python train.py --arch="transformer" --train_examples=39062 --hop_length=160 --activation="gelu" --head_dim=64 --fused_qkv=true --qk_norm=true --parallel_block=false --layers=12 --width=320 --final_lr_fraction=0.01 --warmup_steps=480 --weight_decay=0.2
Rows from block 9 of a small audio frame classifier, named by matrix and row number. Rows with one number belong to one neuron. Each number is 200 + 40 x the weight over its row's rms, rounded and kept within 0 to 999. All counts start at 0. After the name is the row's rms in percent of the matrix's.
After each neuron's rows are labels from the 100 clips, of 14976, where the neuron reaches its highest value: "responds to" is what is common among them. Only what is clearly more common there than usual is listed. The data: synthesized solo parts of chorales (CocoChorales).
# fc1: MLP up (model.blocks.9.mlp.fc1.weight, 640x320), inputs 0-106
# fc2: MLP down (model.blocks.9.mlp.fc2.weight, 320x640, transposed), outputs 0-106

fc1.161,101,201,251,270,264,142,178,204,171,192,237,198,182,173,211,210,241,183,207,260,163,260,145,225,213,130,148,202,184,186,222,135,127,218,203,234,179,229,319,170,207,210,136,150,119,136,236,245,230,135,180,216,198,215,126,102,165,215,217,213,146,194,137,173,158,195,225,237,234,164,153,243,205,185,233,250,176,193,158,224,218,164,208,202,177,257,150,172,183,147,198,219,267,192,181,184,180,216,181,142,209,253,180,208,168,119,204,195
fc2.161,096,219,247,145,232,209,252,293,196,122,196,151,316,259,171,189,160,162,132,187,148,178,212,211,238,194,203,139,170,303,208,219,137,201,217,210,242,191,170,270,238,242,150,215,204,238,157,229,209,154,158,214,203,241,169,162,182,169,205,138,248,221,271,171,165,211,239,158,193,141,179,208,221,157,259,178,251,172,164,208,215,246,236,138,279,195,228,178,176,294,191,132,282,186,160,177,170,202,171,196,184,154,255,190,214,198,197,193
responds to: note A#3; note A3; bassoon; note C4

fc1.561,094,193,266,208,224,215,150,174,183,105,191,199,209,164,182,227,186,248,123,192,174,216,206,211,193,159,223,175,225,173,205,150,230,210,190,236,239,222,278,292,212,211,160,212,160,134,282,179,186,135,155,236,141,177,164,145,266,242,163,275,176,184,224,173,232,198,243,278,203,189,256,275,204,179,199,142,202,229,201,140,186,134,171,180,161,198,212,136,147,234,252,165,181,194,225,217,172,200,173,148,253,171,193,213,191,246,148,200
fc2.561,096,229,231,232,165,193,250,214,230,156,150,185,207,197,230,231,181,148,192,219,214,268,189,199,224,170,145,201,186,263,229,229,184,225,207,217,188,221,193,216,219,157,180,157,180,252,173,211,228,242,165,241,204,269,224,124,206,189,138,198,217,163,281,218,209,232,184,240,170,137,188,158,215,206,229,183,228,147,158,200,182,207,221,155,168,191,225,198,229,218,238,236,219,186,227,176,237,189,159,239,196,236,225,250,146,181,252,133
responds to: note A#3; cello; note B3; note E3

fc1.68,100,230,203,184,181,257,218,191,118,165,189,196,260,210,188,157,214,133,151,248,202,113,157,193,114,198,137,260,225,153,221,239,155,209,232,168,231,209,248,198,242,205,178,229,188,219,265,235,153,234,238,278,172,169,178,204,228,226,245,206,210,251,177,212,275,116,158,209,106,210,195,213,177,134,238,136,240,260,178,204,214,209,202,125,151,129,186,183,200,211,246,219,166,202,229,264,222,162,155,113,210,171,152,180,115,200,202,177
fc2.68,102,143,218,218,187,209,238,196,192,278,260,280,276,137,230,172,134,190,246,176,228,262,201,224,160,191,204,188,192,193,197,201,142,169,222,108,134,216,217,197,253,118,161,261,260,240,164,170,230,173,176,171,211,247,201,295,200,179,188,137,234,212,180,133,175,251,219,195,217,187,210,159,195,227,225,285,197,208,188,179,263,161,206,237,266,176,165,251,253,262,161,143,271,240,156,136,196,166,150,124,193,184,73,210,198,184,228,182
responds to: note B4; note A4; violin; note C#5

fc1.338,103,251,210,233,211,251,213,250,108,175,220,153,232,140,242,185,168,191,207,244,232,210,169,237,173,264,98,174,269,151,216,232,270,199,149,149,169,172,283,236,256,228,188,159,208,202,215,211,179,206,149,197,148,212,223,149,147,206,184,171,142,260,123,202,194,171,143,197,192,232,183,173,133,189,277,227,251,215,184,234,218,145,155,185,122,185,188,215,132,233,205,197,157,194,138,209,146,199,216,206,246,194,150,151,176,204,204,227
fc2.338,105,179,189,202,192,264,232,211,256,159,197,214,197,173,178,212,192,205,198,164,206,205,193,228,186,199,178,202,159,215,252,294,176,189,249,205,249,144,222,170,150,249,154,205,197,208,274,223,244,164,189,156,196,220,169,220,163,205,175,231,189,190,222,220,255,194,165,211,151,210,187,200,203,246,180,258,233,203,172,197,197,243,269,258,234,225,201,185,208,151,291,261,219,260,289,233,160,252,154,195,224,147,212,192,170,164,201,153
responds to: note D4; note E4; note F#4

fc1.251,104,203,212,202,136,209,188,174,227,174,179,213,154,231,154,228,95,222,221,169,202,195,242,123,195,204,240,195,248,232,157,175,227,103,224,246,160,140,210,152,237,185,257,182,177,181,250,193,208,147,203,190,135,251,196,150,165,146,133,245,167,227,273,228,256,294,138,193,238,149,280,226,251,135,174,257,205,211,226,190,171,167,144,217,179,253,245,243,278,232,207,217,174,202,219,220,260,155,165,146,234,125,225,167,277,152,188,188
fc2.251,101,187,228,304,201,215,239,191,191,188,253,109,211,215,194,157,249,185,244,226,254,180,194,174,239,165,207,202,117,166,222,196,208,228,230,207,239,233,155,255,183,136,198,162,273,259,165,213,124,228,212,112,226,213,160,304,162,110,214,205,135,92,124,188,166,156,276,179,136,283,139,139,204,238,153,189,221,218,233,243,177,174,184,218,213,228,171,154,155,198,245,140,261,241,214,216,181,236,193,202,198,293,224,177,196,206,194,133
responds to: note B4; note A4

fc1.559,095,176,201,244,184,192,275,247,140,179,254,156,163,239,184,174,209,184,276,214,168,191,208,242,226,153,214,175,204,188,202,209,196,220,218,246,216,235,188,193,176,165,70,231,205,184,216,211,154,203,187,174,143,155,155,169,194,175,183,142,206,201,224,140,255,132,240,179,206,256,174,214,222,184,173,184,153,201,164,202,140,126,175,208,216,224,169,194,197,186,236,156,194,193,200,216,191,175,227,151,209,251,157,240,240,204,167,232
fc2.559,091,208,201,173,279,192,198,171,209,193,185,190,281,201,228,178,208,185,213,178,349,186,231,214,219,240,202,175,163,228,215,221,229,173,218,183,278,178,114,225,203,149,148,170,204,169,247,168,221,219,195,171,233,220,163,219,243,144,221,175,155,204,225,154,248,226,148,233,215,200,181,194,222,186,146,259,193,172,165,163,236,175,161,153,76,209,297,262,217,262,161,202,217,245,259,175,138,248,179,197,187,213,303,216,195,215,139,128
responds to: note A5; note B3; note A#3; note A#5

fc1.110,106,171,187,212,163,218,197,201,213,177,199,234,82,158,162,193,162,185,206,202,265,156,269,232,185,249,278,140,239,187,253,236,132,168,117,173,203,142,195,177,268,199,268,192,158,237,163,105,141,191,134,163,179,192,207,197,150,104,176,201,227,217,230,203,192,234,200,235,155,183,306,236,137,124,177,238,102,176,213,307,180,198,172,243,267,205,214,210,234,210,188,237,119,194,272,211,237,180,206,213,224,178,226,115,178,212,151,219
fc2.110,105,187,231,272,236,122,185,262,214,242,176,161,260,302,245,146,177,199,187,184,200,140,145,185,228,199,86,180,216,195,190,174,219,194,245,172,116,240,279,188,146,129,217,186,212,227,227,292,210,166,281,180,220,218,192,219,247,188,176,224,247,214,245,284,98,194,193,216,224,258,146,240,162,286,225,231,217,190,208,170,212,184,223,158,169,188,168,238,151,218,184,134,139,167,185,214,167,229,229,170,179,194,196,193,256,183,178,262
responds to: note A#3; tuba; note G#3; note C#4

fc1.508,091,179,219,203,227,173,216,242,146,266,213,243,236,155,156,179,185,184,212,161,165,190,149,181,209,210,187,188,235,139,192,209,224,213,218,190,127,257,196,191,259,187,132,211,133,254,222,221,241,191,156,210,200,198,225,240,194,167,172,167,248,265,277,156,212,241,135,197,191,221,211,213,254,152,226,62,256,244,126,231,134,180,178,140,150,223,165,208,170,259,175,178,141,220,195,196,179,183,234,270,195,280,151,283,209,166,218,231
fc2.508,089,186,162,152,255,220,136,176,224,194,178,162,165,193,219,138,222,188,231,199,231,171,185,180,189,148,221,205,222,200,127,191,182,139,289,191,296,261,178,195,159,126,188,203,187,191,225,164,178,241,281,153,247,263,226,233,203,257,206,185,188,200,148,228,212,146,197,208,203,157,211,270,219,172,235,271,218,97,221,165,250,223,184,219,206,268,208,208,156,183,247,261,246,230,249,249,214,221,231,240,182,247,181,187,268,180,217,201
responds to: note E3; note F#3; note A3; instrument: bassoon

fc1.319,098,159,202,113,236,196,192,224,211,180,241,239,170,108,202,222,190,231,171,267,290,193,188,211,180,215,219,158,168,224,161,221,193,261,206,145,224,125,221,218,218,0,224,171,201,189,235,198,173,221,188,187,155,262,279,221,214,209,206,208,251,237,166,233,235,237,242,246,129,188,185,167,147,198,206,175,211,194,209,236,192,179,141,164,198,239,209,187,243,190,157,148,149,159,195,224,121,188,217,166,230,228,213,156,196,231,182,211
fc2.319,108,146,168,234,265,254,265,192,193,251,173,213,188,200,220,238,239,186,218,206,188,130,162,189,218,205,196,297,260,141,174,207,255,142,206,184,159,119,164,208,136,0,195,200,210,244,254,217,198,183,195,214,277,150,159,162,212,228,218,255,278,193,214,181,254,136,244,176,234,181,146,208,170,219,214,197,207,203,226,156,185,161,257,131,217,174,192,238,162,171,239,258,124,219,185,182,231,184,192,228,213,153,164,185,197,189,249,199
responds to: note A5; note G5; note A#5; flute

fc1.248,100,192,264,220,230,240,208,164,150,274,145,143,288,213,160,173,183,194,281,214,192,176,227,212,211,181,203,157,189,234,158,196,180,211,194,222,211,177,245,167,124,170,219,206,276,166,268,186,187,140,113,206,166,148,202,212,256,194,196,225,228,205,177,177,93,164,178,126,291,218,167,168,219,191,149,182,224,178,142,198,215,191,263,168,180,203,171,187,144,152,283,195,186,226,149,183,161,207,194,204,209,201,182,260,162,190,194,206
fc2.248,095,268,200,162,183,182,202,196,238,244,152,229,189,249,184,173,211,174,170,251,261,183,208,144,186,219,205,217,154,263,261,244,214,156,183,147,235,211,223,129,288,210,204,173,234,134,168,181,191,273,195,175,196,151,178,219,287,167,249,239,223,150,207,170,225,191,186,229,176,124,210,100,199,179,243,196,156,212,242,236,189,261,158,215,215,127,240,181,201,168,176,209,258,157,250,224,195,161,207,186,199,210,223,186,190,127,164,182
responds to: note A#5; note G#5; note D#5; note B4

fc1.560,104,234,228,274,160,231,245,136,117,239,178,146,149,237,168,193,232,226,241,187,229,209,173,187,203,161,212,165,227,176,170,244,221,158,180,219,193,120,196,156,184,28,173,201,227,196,235,295,162,162,195,161,184,261,187,192,169,168,167,186,170,251,235,182,208,214,203,200,208,104,171,143,222,202,215,214,252,190,112,258,145,183,252,198,144,224,178,196,165,167,246,160,230,183,188,184,203,146,223,228,237,160,170,262,244,153,137,232
fc2.560,102,158,198,219,229,159,249,128,188,201,236,226,236,193,182,244,254,255,160,203,312,221,204,224,222,172,260,292,220,167,206,124,209,191,197,175,168,157,197,230,197,0,166,166,216,191,234,154,216,211,150,152,165,204,171,207,209,233,199,198,207,205,180,160,198,190,237,178,176,63,240,215,147,167,98,148,175,221,230,179,242,179,189,145,170,196,242,218,144,169,210,228,224,183,257,231,180,224,206,165,253,226,212,216,183,204,218,120
responds to: note D#4; note C#4; clarinet

fc1.358,100,242,214,152,151,224,248,203,147,208,168,195,322,189,194,189,195,212,195,251,167,154,177,213,123,182,192,161,183,130,215,152,172,264,209,160,170,204,270,218,286,195,170,192,224,303,188,206,286,168,153,165,180,152,268,264,170,184,172,239,170,244,139,207,196,192,279,156,186,209,144,202,172,205,195,215,237,184,184,228,229,193,177,199,175,179,187,153,197,153,234,198,202,237,194,294,266,199,208,255,240,223,158,193,176,190,212,161
fc2.358,105,188,204,179,174,255,188,297,253,315,206,200,114,213,128,136,169,108,221,210,212,249,196,239,193,197,167,127,229,180,197,268,130,225,181,214,238,269,205,195,117,302,239,194,264,168,86,118,156,213,175,294,189,204,218,150,135,238,180,220,223,125,239,234,200,173,187,171,139,171,180,227,201,210,288,211,219,162,245,191,174,243,232,218,154,195,190,215,240,194,202,191,186,184,144,161,189,237,189,180,233,192,158,225,129,244,229,219
responds to: note D#4; note E4; viola; note G#4

fc1.270,097,250,158,205,163,293,297,246,228,168,181,207,249,216,165,218,178,226,195,252,145,231,148,181,217,225,158,181,174,158,176,118,180,260,194,234,219,235,212,231,263,282,189,213,205,257,199,235,273,239,208,224,141,189,160,200,117,173,173,116,170,189,202,183,170,136,203,128,138,185,251,155,192,146,130,227,220,182,161,225,207,183,202,154,248,187,256,133,222,202,217,252,160,191,212,196,199,163,169,272,190,246,167,244,161,139,166,227
fc2.270,099,210,206,246,211,177,203,203,167,205,229,248,214,260,232,185,209,201,241,240,260,207,157,221,165,189,278,229,196,236,158,252,210,180,159,217,150,213,168,121,187,145,144,259,225,160,157,179,141,186,202,212,246,192,244,201,218,142,203,155,130,88,231,172,190,264,254,241,155,241,258,151,244,234,177,96,205,157,174,240,218,198,217,148,245,233,249,202,116,235,173,191,253,174,188,234,214,231,212,149,134,161,202,183,249,213,167,182
responds to: note A#5; note G#5; note G5; note A5

fc1.490,093,184,207,214,217,150,245,190,175,267,255,174,204,227,196,223,253,219,214,212,140,213,189,221,205,126,174,247,237,242,221,137,259,211,175,263,201,226,164,184,180,210,134,177,108,179,229,280,136,148,233,230,141,100,153,148,261,186,218,260,256,182,161,115,268,136,190,208,156,235,240,209,198,216,204,232,219,202,246,187,122,165,157,250,187,190,267,226,161,209,255,151,254,173,153,203,168,199,185,166,239,193,242,229,195,193,180,212
fc2.490,098,251,193,187,117,137,150,175,220,155,206,203,219,247,291,234,177,204,171,142,272,182,135,215,204,220,212,208,198,204,228,187,209,184,178,152,213,208,269,253,274,312,239,188,194,256,195,205,218,234,193,220,130,228,217,105,191,225,182,162,163,243,210,168,138,115,146,271,239,146,184,213,190,213,175,221,151,212,160,292,186,200,165,237,171,163,225,224,174,238,218,240,141,194,287,170,191,211,210,175,163,257,248,220,190,172,217,166
responds to: note A#3; tuba; note C4; note C#4

fc1.153,095,250,208,164,229,145,245,267,223,229,180,127,230,222,190,132,160,209,169,157,240,197,160,204,256,148,185,164,298,277,163,287,185,235,241,213,259,212,246,237,187,194,195,128,169,167,191,164,121,201,145,236,199,223,167,203,175,180,172,223,273,186,202,168,233,251,212,173,224,162,177,117,272,251,173,140,238,216,189,149,241,205,215,276,167,159,235,181,171,124,219,217,228,207,246,198,155,123,197,239,182,194,102,212,150,289,240,212
fc2.153,098,204,208,224,152,194,146,198,223,160,176,250,207,182,195,191,153,228,185,215,223,210,253,198,186,183,160,178,172,201,203,171,273,144,201,208,161,149,269,132,196,241,229,147,142,171,210,142,307,191,125,141,252,128,221,133,209,204,191,187,222,261,244,208,224,203,140,186,196,114,197,205,197,251,164,262,144,260,180,264,193,211,131,138,180,208,148,125,133,212,140,199,229,270,177,222,273,264,201,297,259,202,266,198,229,238,154,207
responds to: note D#4; note C#4; note F4; note F#4

fc1.150,105,114,193,254,154,192,260,200,181,202,268,140,289,170,225,218,161,163,236,261,143,272,169,249,269,201,228,201,188,196,222,152,229,226,221,232,250,210,247,237,243,155,169,178,219,156,182,283,192,186,152,248,162,194,149,210,168,172,141,139,214,263,229,168,274,154,186,188,206,182,184,158,224,175,176,175,224,199,168,260,166,168,213,173,149,201,198,182,179,167,266,223,207,187,247,166,114,172,224,186,132,252,212,224,185,175,135,260
fc2.150,096,204,214,194,233,176,181,101,173,244,197,202,211,239,152,215,202,247,149,227,205,139,214,166,243,186,222,191,180,203,171,182,192,231,184,223,274,198,164,166,226,249,149,221,190,150,154,163,221,219,165,238,225,156,254,237,224,219,263,119,161,187,159,135,183,250,210,235,244,265,215,169,171,221,159,191,162,267,255,215,178,184,242,188,156,164,192,225,223,125,190,155,268,188,250,232,164,231,203,215,199,163,302,134,167,184,128,119
responds to: note A5; note F#5; note A#5; note G#5

fc1.494,104,209,143,131,105,172,160,136,183,186,127,171,149,211,243,185,177,155,176,234,244,152,228,203,174,230,254,123,160,210,224,272,115,143,201,163,190,197,239,200,280,229,201,205,217,226,171,201,132,210,209,264,182,219,170,155,168,123,240,168,192,208,190,216,191,174,164,271,141,192,202,230,149,127,208,242,246,183,228,191,202,248,165,138,274,223,248,158,184,164,199,210,147,259,225,209,172,203,223,211,253,207,250,145,217,155,222,224
fc2.494,106,197,232,199,239,236,193,268,250,151,186,234,205,203,197,251,245,244,218,213,226,171,237,186,276,214,194,217,144,130,193,189,349,210,215,216,192,206,199,206,162,133,202,255,220,189,195,185,233,227,193,267,200,213,246,280,270,255,196,253,171,226,182,149,196,244,205,167,203,279,213,255,270,166,201,165,197,194,247,224,160,119,206,171,192,191,171,220,180,243,138,204,197,235,167,136,183,201,234,193,152,208,128,138,153,227,206,205
responds to: note A5; note G5; note G#5; note A#5

fc1.120,094,184,182,156,177,195,133,248,167,239,229,171,263,121,255,254,227,220,178,222,153,250,154,243,203,189,117,112,195,189,168,225,259,284,172,282,224,206,279,132,197,164,159,228,215,176,163,218,165,222,199,157,115,276,188,234,127,223,188,187,222,249,193,187,166,186,89,192,173,226,204,159,229,168,238,217,306,186,160,239,161,232,228,259,147,218,213,142,199,173,139,233,185,180,218,244,140,182,222,174,202,173,218,212,191,187,208,231
fc2.120,099,246,215,264,154,191,222,189,251,205,164,172,199,239,170,223,139,176,188,125,139,210,135,171,166,233,193,203,200,260,198,238,137,177,234,159,195,165,179,163,182,200,192,147,240,181,314,174,226,201,139,248,179,167,193,231,224,147,199,204,165,129,140,168,234,205,160,261,216,215,188,162,129,207,200,206,181,238,219,169,241,84,155,121,248,167,226,280,204,132,166,250,99,200,246,268,196,191,226,227,238,122,192,164,190,177,191,194
responds to: note D#4; clarinet; note C#4; note F#4

fc1.67,093,172,148,158,196,230,190,217,226,204,194,159,159,137,166,204,161,221,208,219,146,228,215,208,283,191,165,100,206,231,266,248,226,295,184,172,249,247,190,200,218,221,208,291,133,244,240,198,180,185,189,236,188,232,141,156,205,270,228,164,151,235,194,191,192,264,210,233,208,200,191,203,163,177,229,230,117,184,172,139,256,207,211,71,223,175,251,159,150,177,218,177,170,225,201,240,204,227,195,164,220,180,264,205,214,208,237,187
fc2.67,093,181,134,205,235,172,166,221,169,173,242,227,188,228,178,232,204,198,134,210,236,200,173,225,228,207,206,288,132,222,160,200,220,168,233,191,113,269,169,215,166,120,207,164,195,283,268,206,156,261,298,225,170,212,167,224,178,197,164,126,210,177,152,221,180,132,209,255,196,200,196,186,205,249,148,107,252,157,213,245,239,184,239,238,115,219,176,184,112,253,222,182,242,156,173,147,196,243,186,240,176,219,287,170,193,220,146,221
responds to: note E3; note F#3; note B3; note B2

fc1.621,100,176,160,170,227,228,212,257,231,196,239,211,256,150,179,212,119,237,98,257,197,158,138,204,153,160,214,232,222,188,148,198,163,211,226,120,250,172,336,184,184,175,177,99,259,229,220,206,170,220,140,254,148,274,186,194,251,204,252,207,217,205,229,250,213,172,235,203,148,208,204,211,168,191,179,230,207,207,204,194,178,210,233,209,229,236,244,220,147,159,209,231,143,260,239,157,216,137,202,174,264,244,214,207,261,214,233,166
fc2.621,096,208,192,219,233,183,268,187,227,242,196,161,225,213,239,209,165,148,262,216,154,223,237,226,158,220,156,216,252,174,168,191,130,301,248,172,204,215,177,243,225,267,168,222,214,199,168,203,158,245,172,180,195,181,255,148,188,209,163,231,204,216,235,207,147,186,173,227,232,202,245,166,197,165,265,204,203,227,170,135,113,287,241,143,188,220,202,132,250,209,197,190,145,171,163,197,180,241,120,162,197,131,129,198,147,240,268,140
responds to: note D#4

fc1.461,104,158,190,213,169,244,194,141,272,210,254,227,212,141,236,229,227,227,211,201,217,171,211,243,104,237,225,181,101,257,217,132,192,198,184,234,226,189,244,208,147,233,235,152,224,186,214,218,125,219,108,143,194,146,161,94,148,226,229,260,220,201,257,231,271,132,232,168,187,207,216,175,214,197,243,177,120,176,240,172,215,185,144,211,232,192,230,161,171,177,188,251,126,196,261,213,144,196,203,205,228,188,256,153,253,154,211,161
fc2.461,103,222,286,177,246,177,232,217,170,167,225,166,237,229,207,231,235,218,251,151,252,195,200,204,191,145,237,236,206,187,96,176,206,190,286,245,157,153,210,205,210,185,163,210,127,207,219,210,205,218,226,249,202,260,181,227,194,201,232,112,163,165,252,146,156,201,175,276,170,163,239,248,167,174,138,219,194,173,251,252,199,165,205,210,98,211,197,223,245,255,122,160,291,190,219,145,211,128,217,187,143,176,208,161,208,223,152,234
responds to: note A5; note G5; violin; note A#5

fc1.169,097,215,240,229,179,183,196,147,205,232,208,201,247,239,139,224,193,210,224,215,150,189,211,130,184,213,212,206,196,168,181,204,227,136,116,194,103,171,245,174,251,190,191,187,188,230,178,209,137,190,177,206,168,257,209,191,228,137,232,192,208,191,205,201,166,245,185,231,208,252,136,191,194,141,240,141,194,189,199,182,266,205,145,200,175,160,199,155,203,221,179,167,222,251,201,210,149,149,245,208,150,224,181,140,167,159,170,245
fc2.169,114,166,202,111,216,132,190,173,189,183,133,200,152,237,246,146,230,184,246,213,222,181,201,236,239,94,221,280,199,196,199,180,214,241,172,253,205,185,194,174,222,140,224,243,249,145,156,162,187,209,269,266,199,221,165,205,253,201,172,244,157,242,195,170,174,231,262,189,191,271,176,187,230,197,133,194,163,238,242,184,210,160,171,140,190,216,177,219,227,166,184,215,220,197,165,178,234,237,208,236,182,154,175,244,208,253,186,203
responds to: note A5; note G5; violin; note F5

fc1.174,091,191,152,213,161,196,207,157,170,210,202,178,179,221,178,209,191,200,252,147,129,152,170,180,201,239,177,194,205,199,268,147,311,233,205,223,230,205,186,159,268,236,266,177,244,212,218,169,181,204,265,275,201,221,136,152,283,250,195,190,228,137,132,227,227,244,138,201,257,186,260,225,146,137,203,221,164,227,214,229,193,201,265,199,239,209,215,206,200,262,154,224,189,272,165,209,195,212,107,171,164,188,208,206,192,259,195,270
fc2.174,092,161,170,230,221,116,230,152,208,168,112,258,163,307,236,217,218,237,181,220,212,255,228,199,213,170,262,247,209,217,180,243,228,235,213,158,169,241,134,186,153,79,149,291,154,264,196,184,236,191,226,85,214,133,197,223,173,202,254,222,250,197,179,159,228,230,204,250,130,249,141,227,163,245,229,184,183,198,222,203,160,140,159,160,188,229,162,213,253,206,173,171,248,146,202,254,169,225,242,244,192,246,228,202,183,161,236,199
responds to: note E3; note B3; bassoon; note F#3

fc1.544,106,226,248,161,296,130,183,268,244,184,195,227,239,173,160,212,182,148,143,230,149,137,135,209,219,162,211,218,222,191,196,277,127,239,220,141,147,215,296,231,176,152,237,197,85,126,169,218,174,247,162,145,165,213,185,155,246,185,277,166,229,161,130,240,222,224,251,265,143,150,120,201,242,151,229,210,274,206,200,182,226,157,249,261,208,216,217,160,189,195,178,208,224,222,206,176,215,142,166,163,229,167,178,209,128,192,234,186
fc2.544,106,241,228,253,183,189,169,202,205,209,222,126,208,183,251,237,205,225,194,265,204,207,203,242,172,196,189,177,262,173,238,86,174,187,270,202,292,238,146,223,198,204,182,179,209,266,204,234,227,127,160,219,187,242,222,203,200,181,175,192,175,244,291,196,186,197,157,171,196,150,220,272,236,285,263,177,221,172,225,184,180,146,211,178,162,232,204,165,204,184,176,160,229,204,188,174,238,109,198,187,221,221,191,92,246,272,194,325
responds to: note D#4; note F3; note G3; note C4

fc1.529,098,230,156,152,240,165,184,201,299,132,232,226,204,201,126,166,170,211,197,168,197,230,278,216,277,201,210,119,247,154,223,168,218,135,190,178,155,215,184,180,164,191,176,257,106,224,201,253,161,214,224,215,194,152,226,148,164,193,243,205,193,202,211,183,229,151,216,188,170,252,204,117,192,202,258,167,165,325,253,182,190,170,232,252,219,256,263,232,186,201,206,226,156,206,162,125,177,192,248,154,331,179,226,161,209,152,236,231
fc2.529,101,213,214,207,142,213,179,186,251,191,213,195,263,123,214,143,208,193,230,211,199,199,146,222,211,159,153,283,187,146,189,198,303,162,297,243,158,157,165,211,219,147,147,197,185,164,278,186,174,187,147,221,249,181,186,288,211,171,176,166,257,220,192,154,173,289,186,184,247,247,236,234,172,182,125,212,241,232,249,183,231,216,151,155,175,165,150,240,222,179,116,173,301,292,231,194,206,225,205,227,171,188,265,203,203,154,174,208
responds to: note A5; note G5; note A#5; trumpet

fc1.71,104,206,224,223,205,204,223,264,148,191,215,170,146,128,153,223,212,197,225,312,170,241,129,229,213,178,156,158,179,179,180,189,164,166,217,177,173,242,272,219,230,154,202,122,136,176,234,217,239,204,214,206,176,146,217,186,212,212,190,165,235,227,253,172,220,209,184,194,172,210,191,244,188,171,231,134,175,122,131,205,144,207,225,176,195,251,155,188,166,209,115,215,270,260,231,233,122,175,176,200,264,218,170,232,156,202,236,259
fc2.71,108,233,256,182,307,224,259,192,214,270,231,226,213,179,283,212,151,205,170,174,193,149,142,172,171,255,190,261,211,165,145,255,208,223,228,205,230,166,151,145,147,130,190,218,153,267,248,228,182,215,247,183,297,281,142,181,159,250,209,181,212,201,220,156,247,185,177,176,216,168,234,238,193,127,140,222,163,180,237,222,164,216,186,177,189,151,213,155,214,234,216,228,225,228,169,218,174,218,206,221,193,256,189,195,180,187,230,181
responds to: note A#3; note D#4

fc1.530,097,197,193,166,187,221,177,258,210,241,194,224,179,206,212,228,138,224,177,194,120,242,176,207,169,211,213,158,193,204,277,207,213,186,243,158,181,205,287,140,119,216,269,129,228,199,184,141,258,220,239,157,242,215,211,179,166,176,204,165,216,182,154,287,224,190,204,142,252,164,167,208,174,222,260,307,232,274,152,200,170,171,192,229,236,191,207,227,127,229,215,203,184,97,241,217,183,163,214,132,248,191,308,252,187,219,247,186
fc2.530,102,261,242,228,243,141,212,162,195,201,215,248,251,200,205,151,216,153,211,187,252,176,233,224,197,219,282,228,188,234,190,215,193,217,260,165,253,175,148,225,208,143,131,240,191,175,166,181,209,198,183,237,228,181,191,221,276,197,163,208,197,161,205,197,164,262,188,245,217,232,216,122,253,236,199,203,167,176,243,240,223,213,230,114,202,222,189,169,272,167,70,120,285,204,203,179,224,148,207,207,133,156,212,177,262,185,152,220
responds to: note A#3; note B3; note C4

fc1.491,102,185,211,160,236,182,150,226,219,215,233,242,163,179,176,230,172,240,156,192,218,208,167,88,160,203,183,243,224,151,151,227,241,159,205,168,236,219,245,185,242,233,163,137,203,251,285,193,239,184,104,215,179,207,213,184,221,203,271,219,261,222,221,222,190,209,161,152,171,170,156,212,168,251,245,117,187,259,128,229,189,246,211,193,139,230,208,172,150,202,193,187,169,196,225,183,189,107,188,257,236,260,195,197,221,187,221,237
fc2.491,093,166,179,165,224,158,258,179,250,208,145,140,147,148,203,138,152,201,249,145,162,177,224,237,189,289,284,163,211,239,244,129,196,232,224,196,158,208,204,195,195,228,163,262,179,211,148,222,194,179,164,208,233,177,194,157,166,212,272,157,139,213,172,129,126,193,228,233,235,169,270,161,247,198,214,246,171,235,212,198,229,244,176,101,209,168,191,208,226,178,226,143,255,172,179,193,230,233,132,89,242,109,229,139,241,176,157,179
responds to: note B4; note F#4; note C#5; horn

fc1.306,096,223,233,227,205,216,203,186,185,188,194,234,230,231,191,179,179,200,128,88,160,166,195,257,210,212,101,180,191,229,130,151,227,172,238,205,198,168,260,214,233,179,224,177,261,195,249,233,191,237,285,196,236,191,175,131,193,124,182,211,179,105,181,212,222,175,234,175,252,158,160,260,232,161,179,249,171,275,143,195,220,149,136,120,167,178,188,159,222,222,142,212,234,228,195,112,171,263,177,212,229,254,168,137,219,169,238,185
fc2.306,103,190,193,157,92,186,252,223,186,110,194,204,253,174,170,215,290,165,279,287,239,213,253,172,152,135,235,195,232,298,268,215,182,239,221,257,175,228,178,181,163,137,182,250,237,218,178,156,220,121,214,157,251,242,241,275,193,153,260,252,205,200,207,185,219,206,211,213,246,220,194,175,163,196,117,234,229,190,213,218,204,163,206,221,182,250,202,142,207,207,248,220,218,149,167,195,221,173,186,224,281,188,232,237,181,134,265,262
responds to: note E3; note B3; tuba; note A3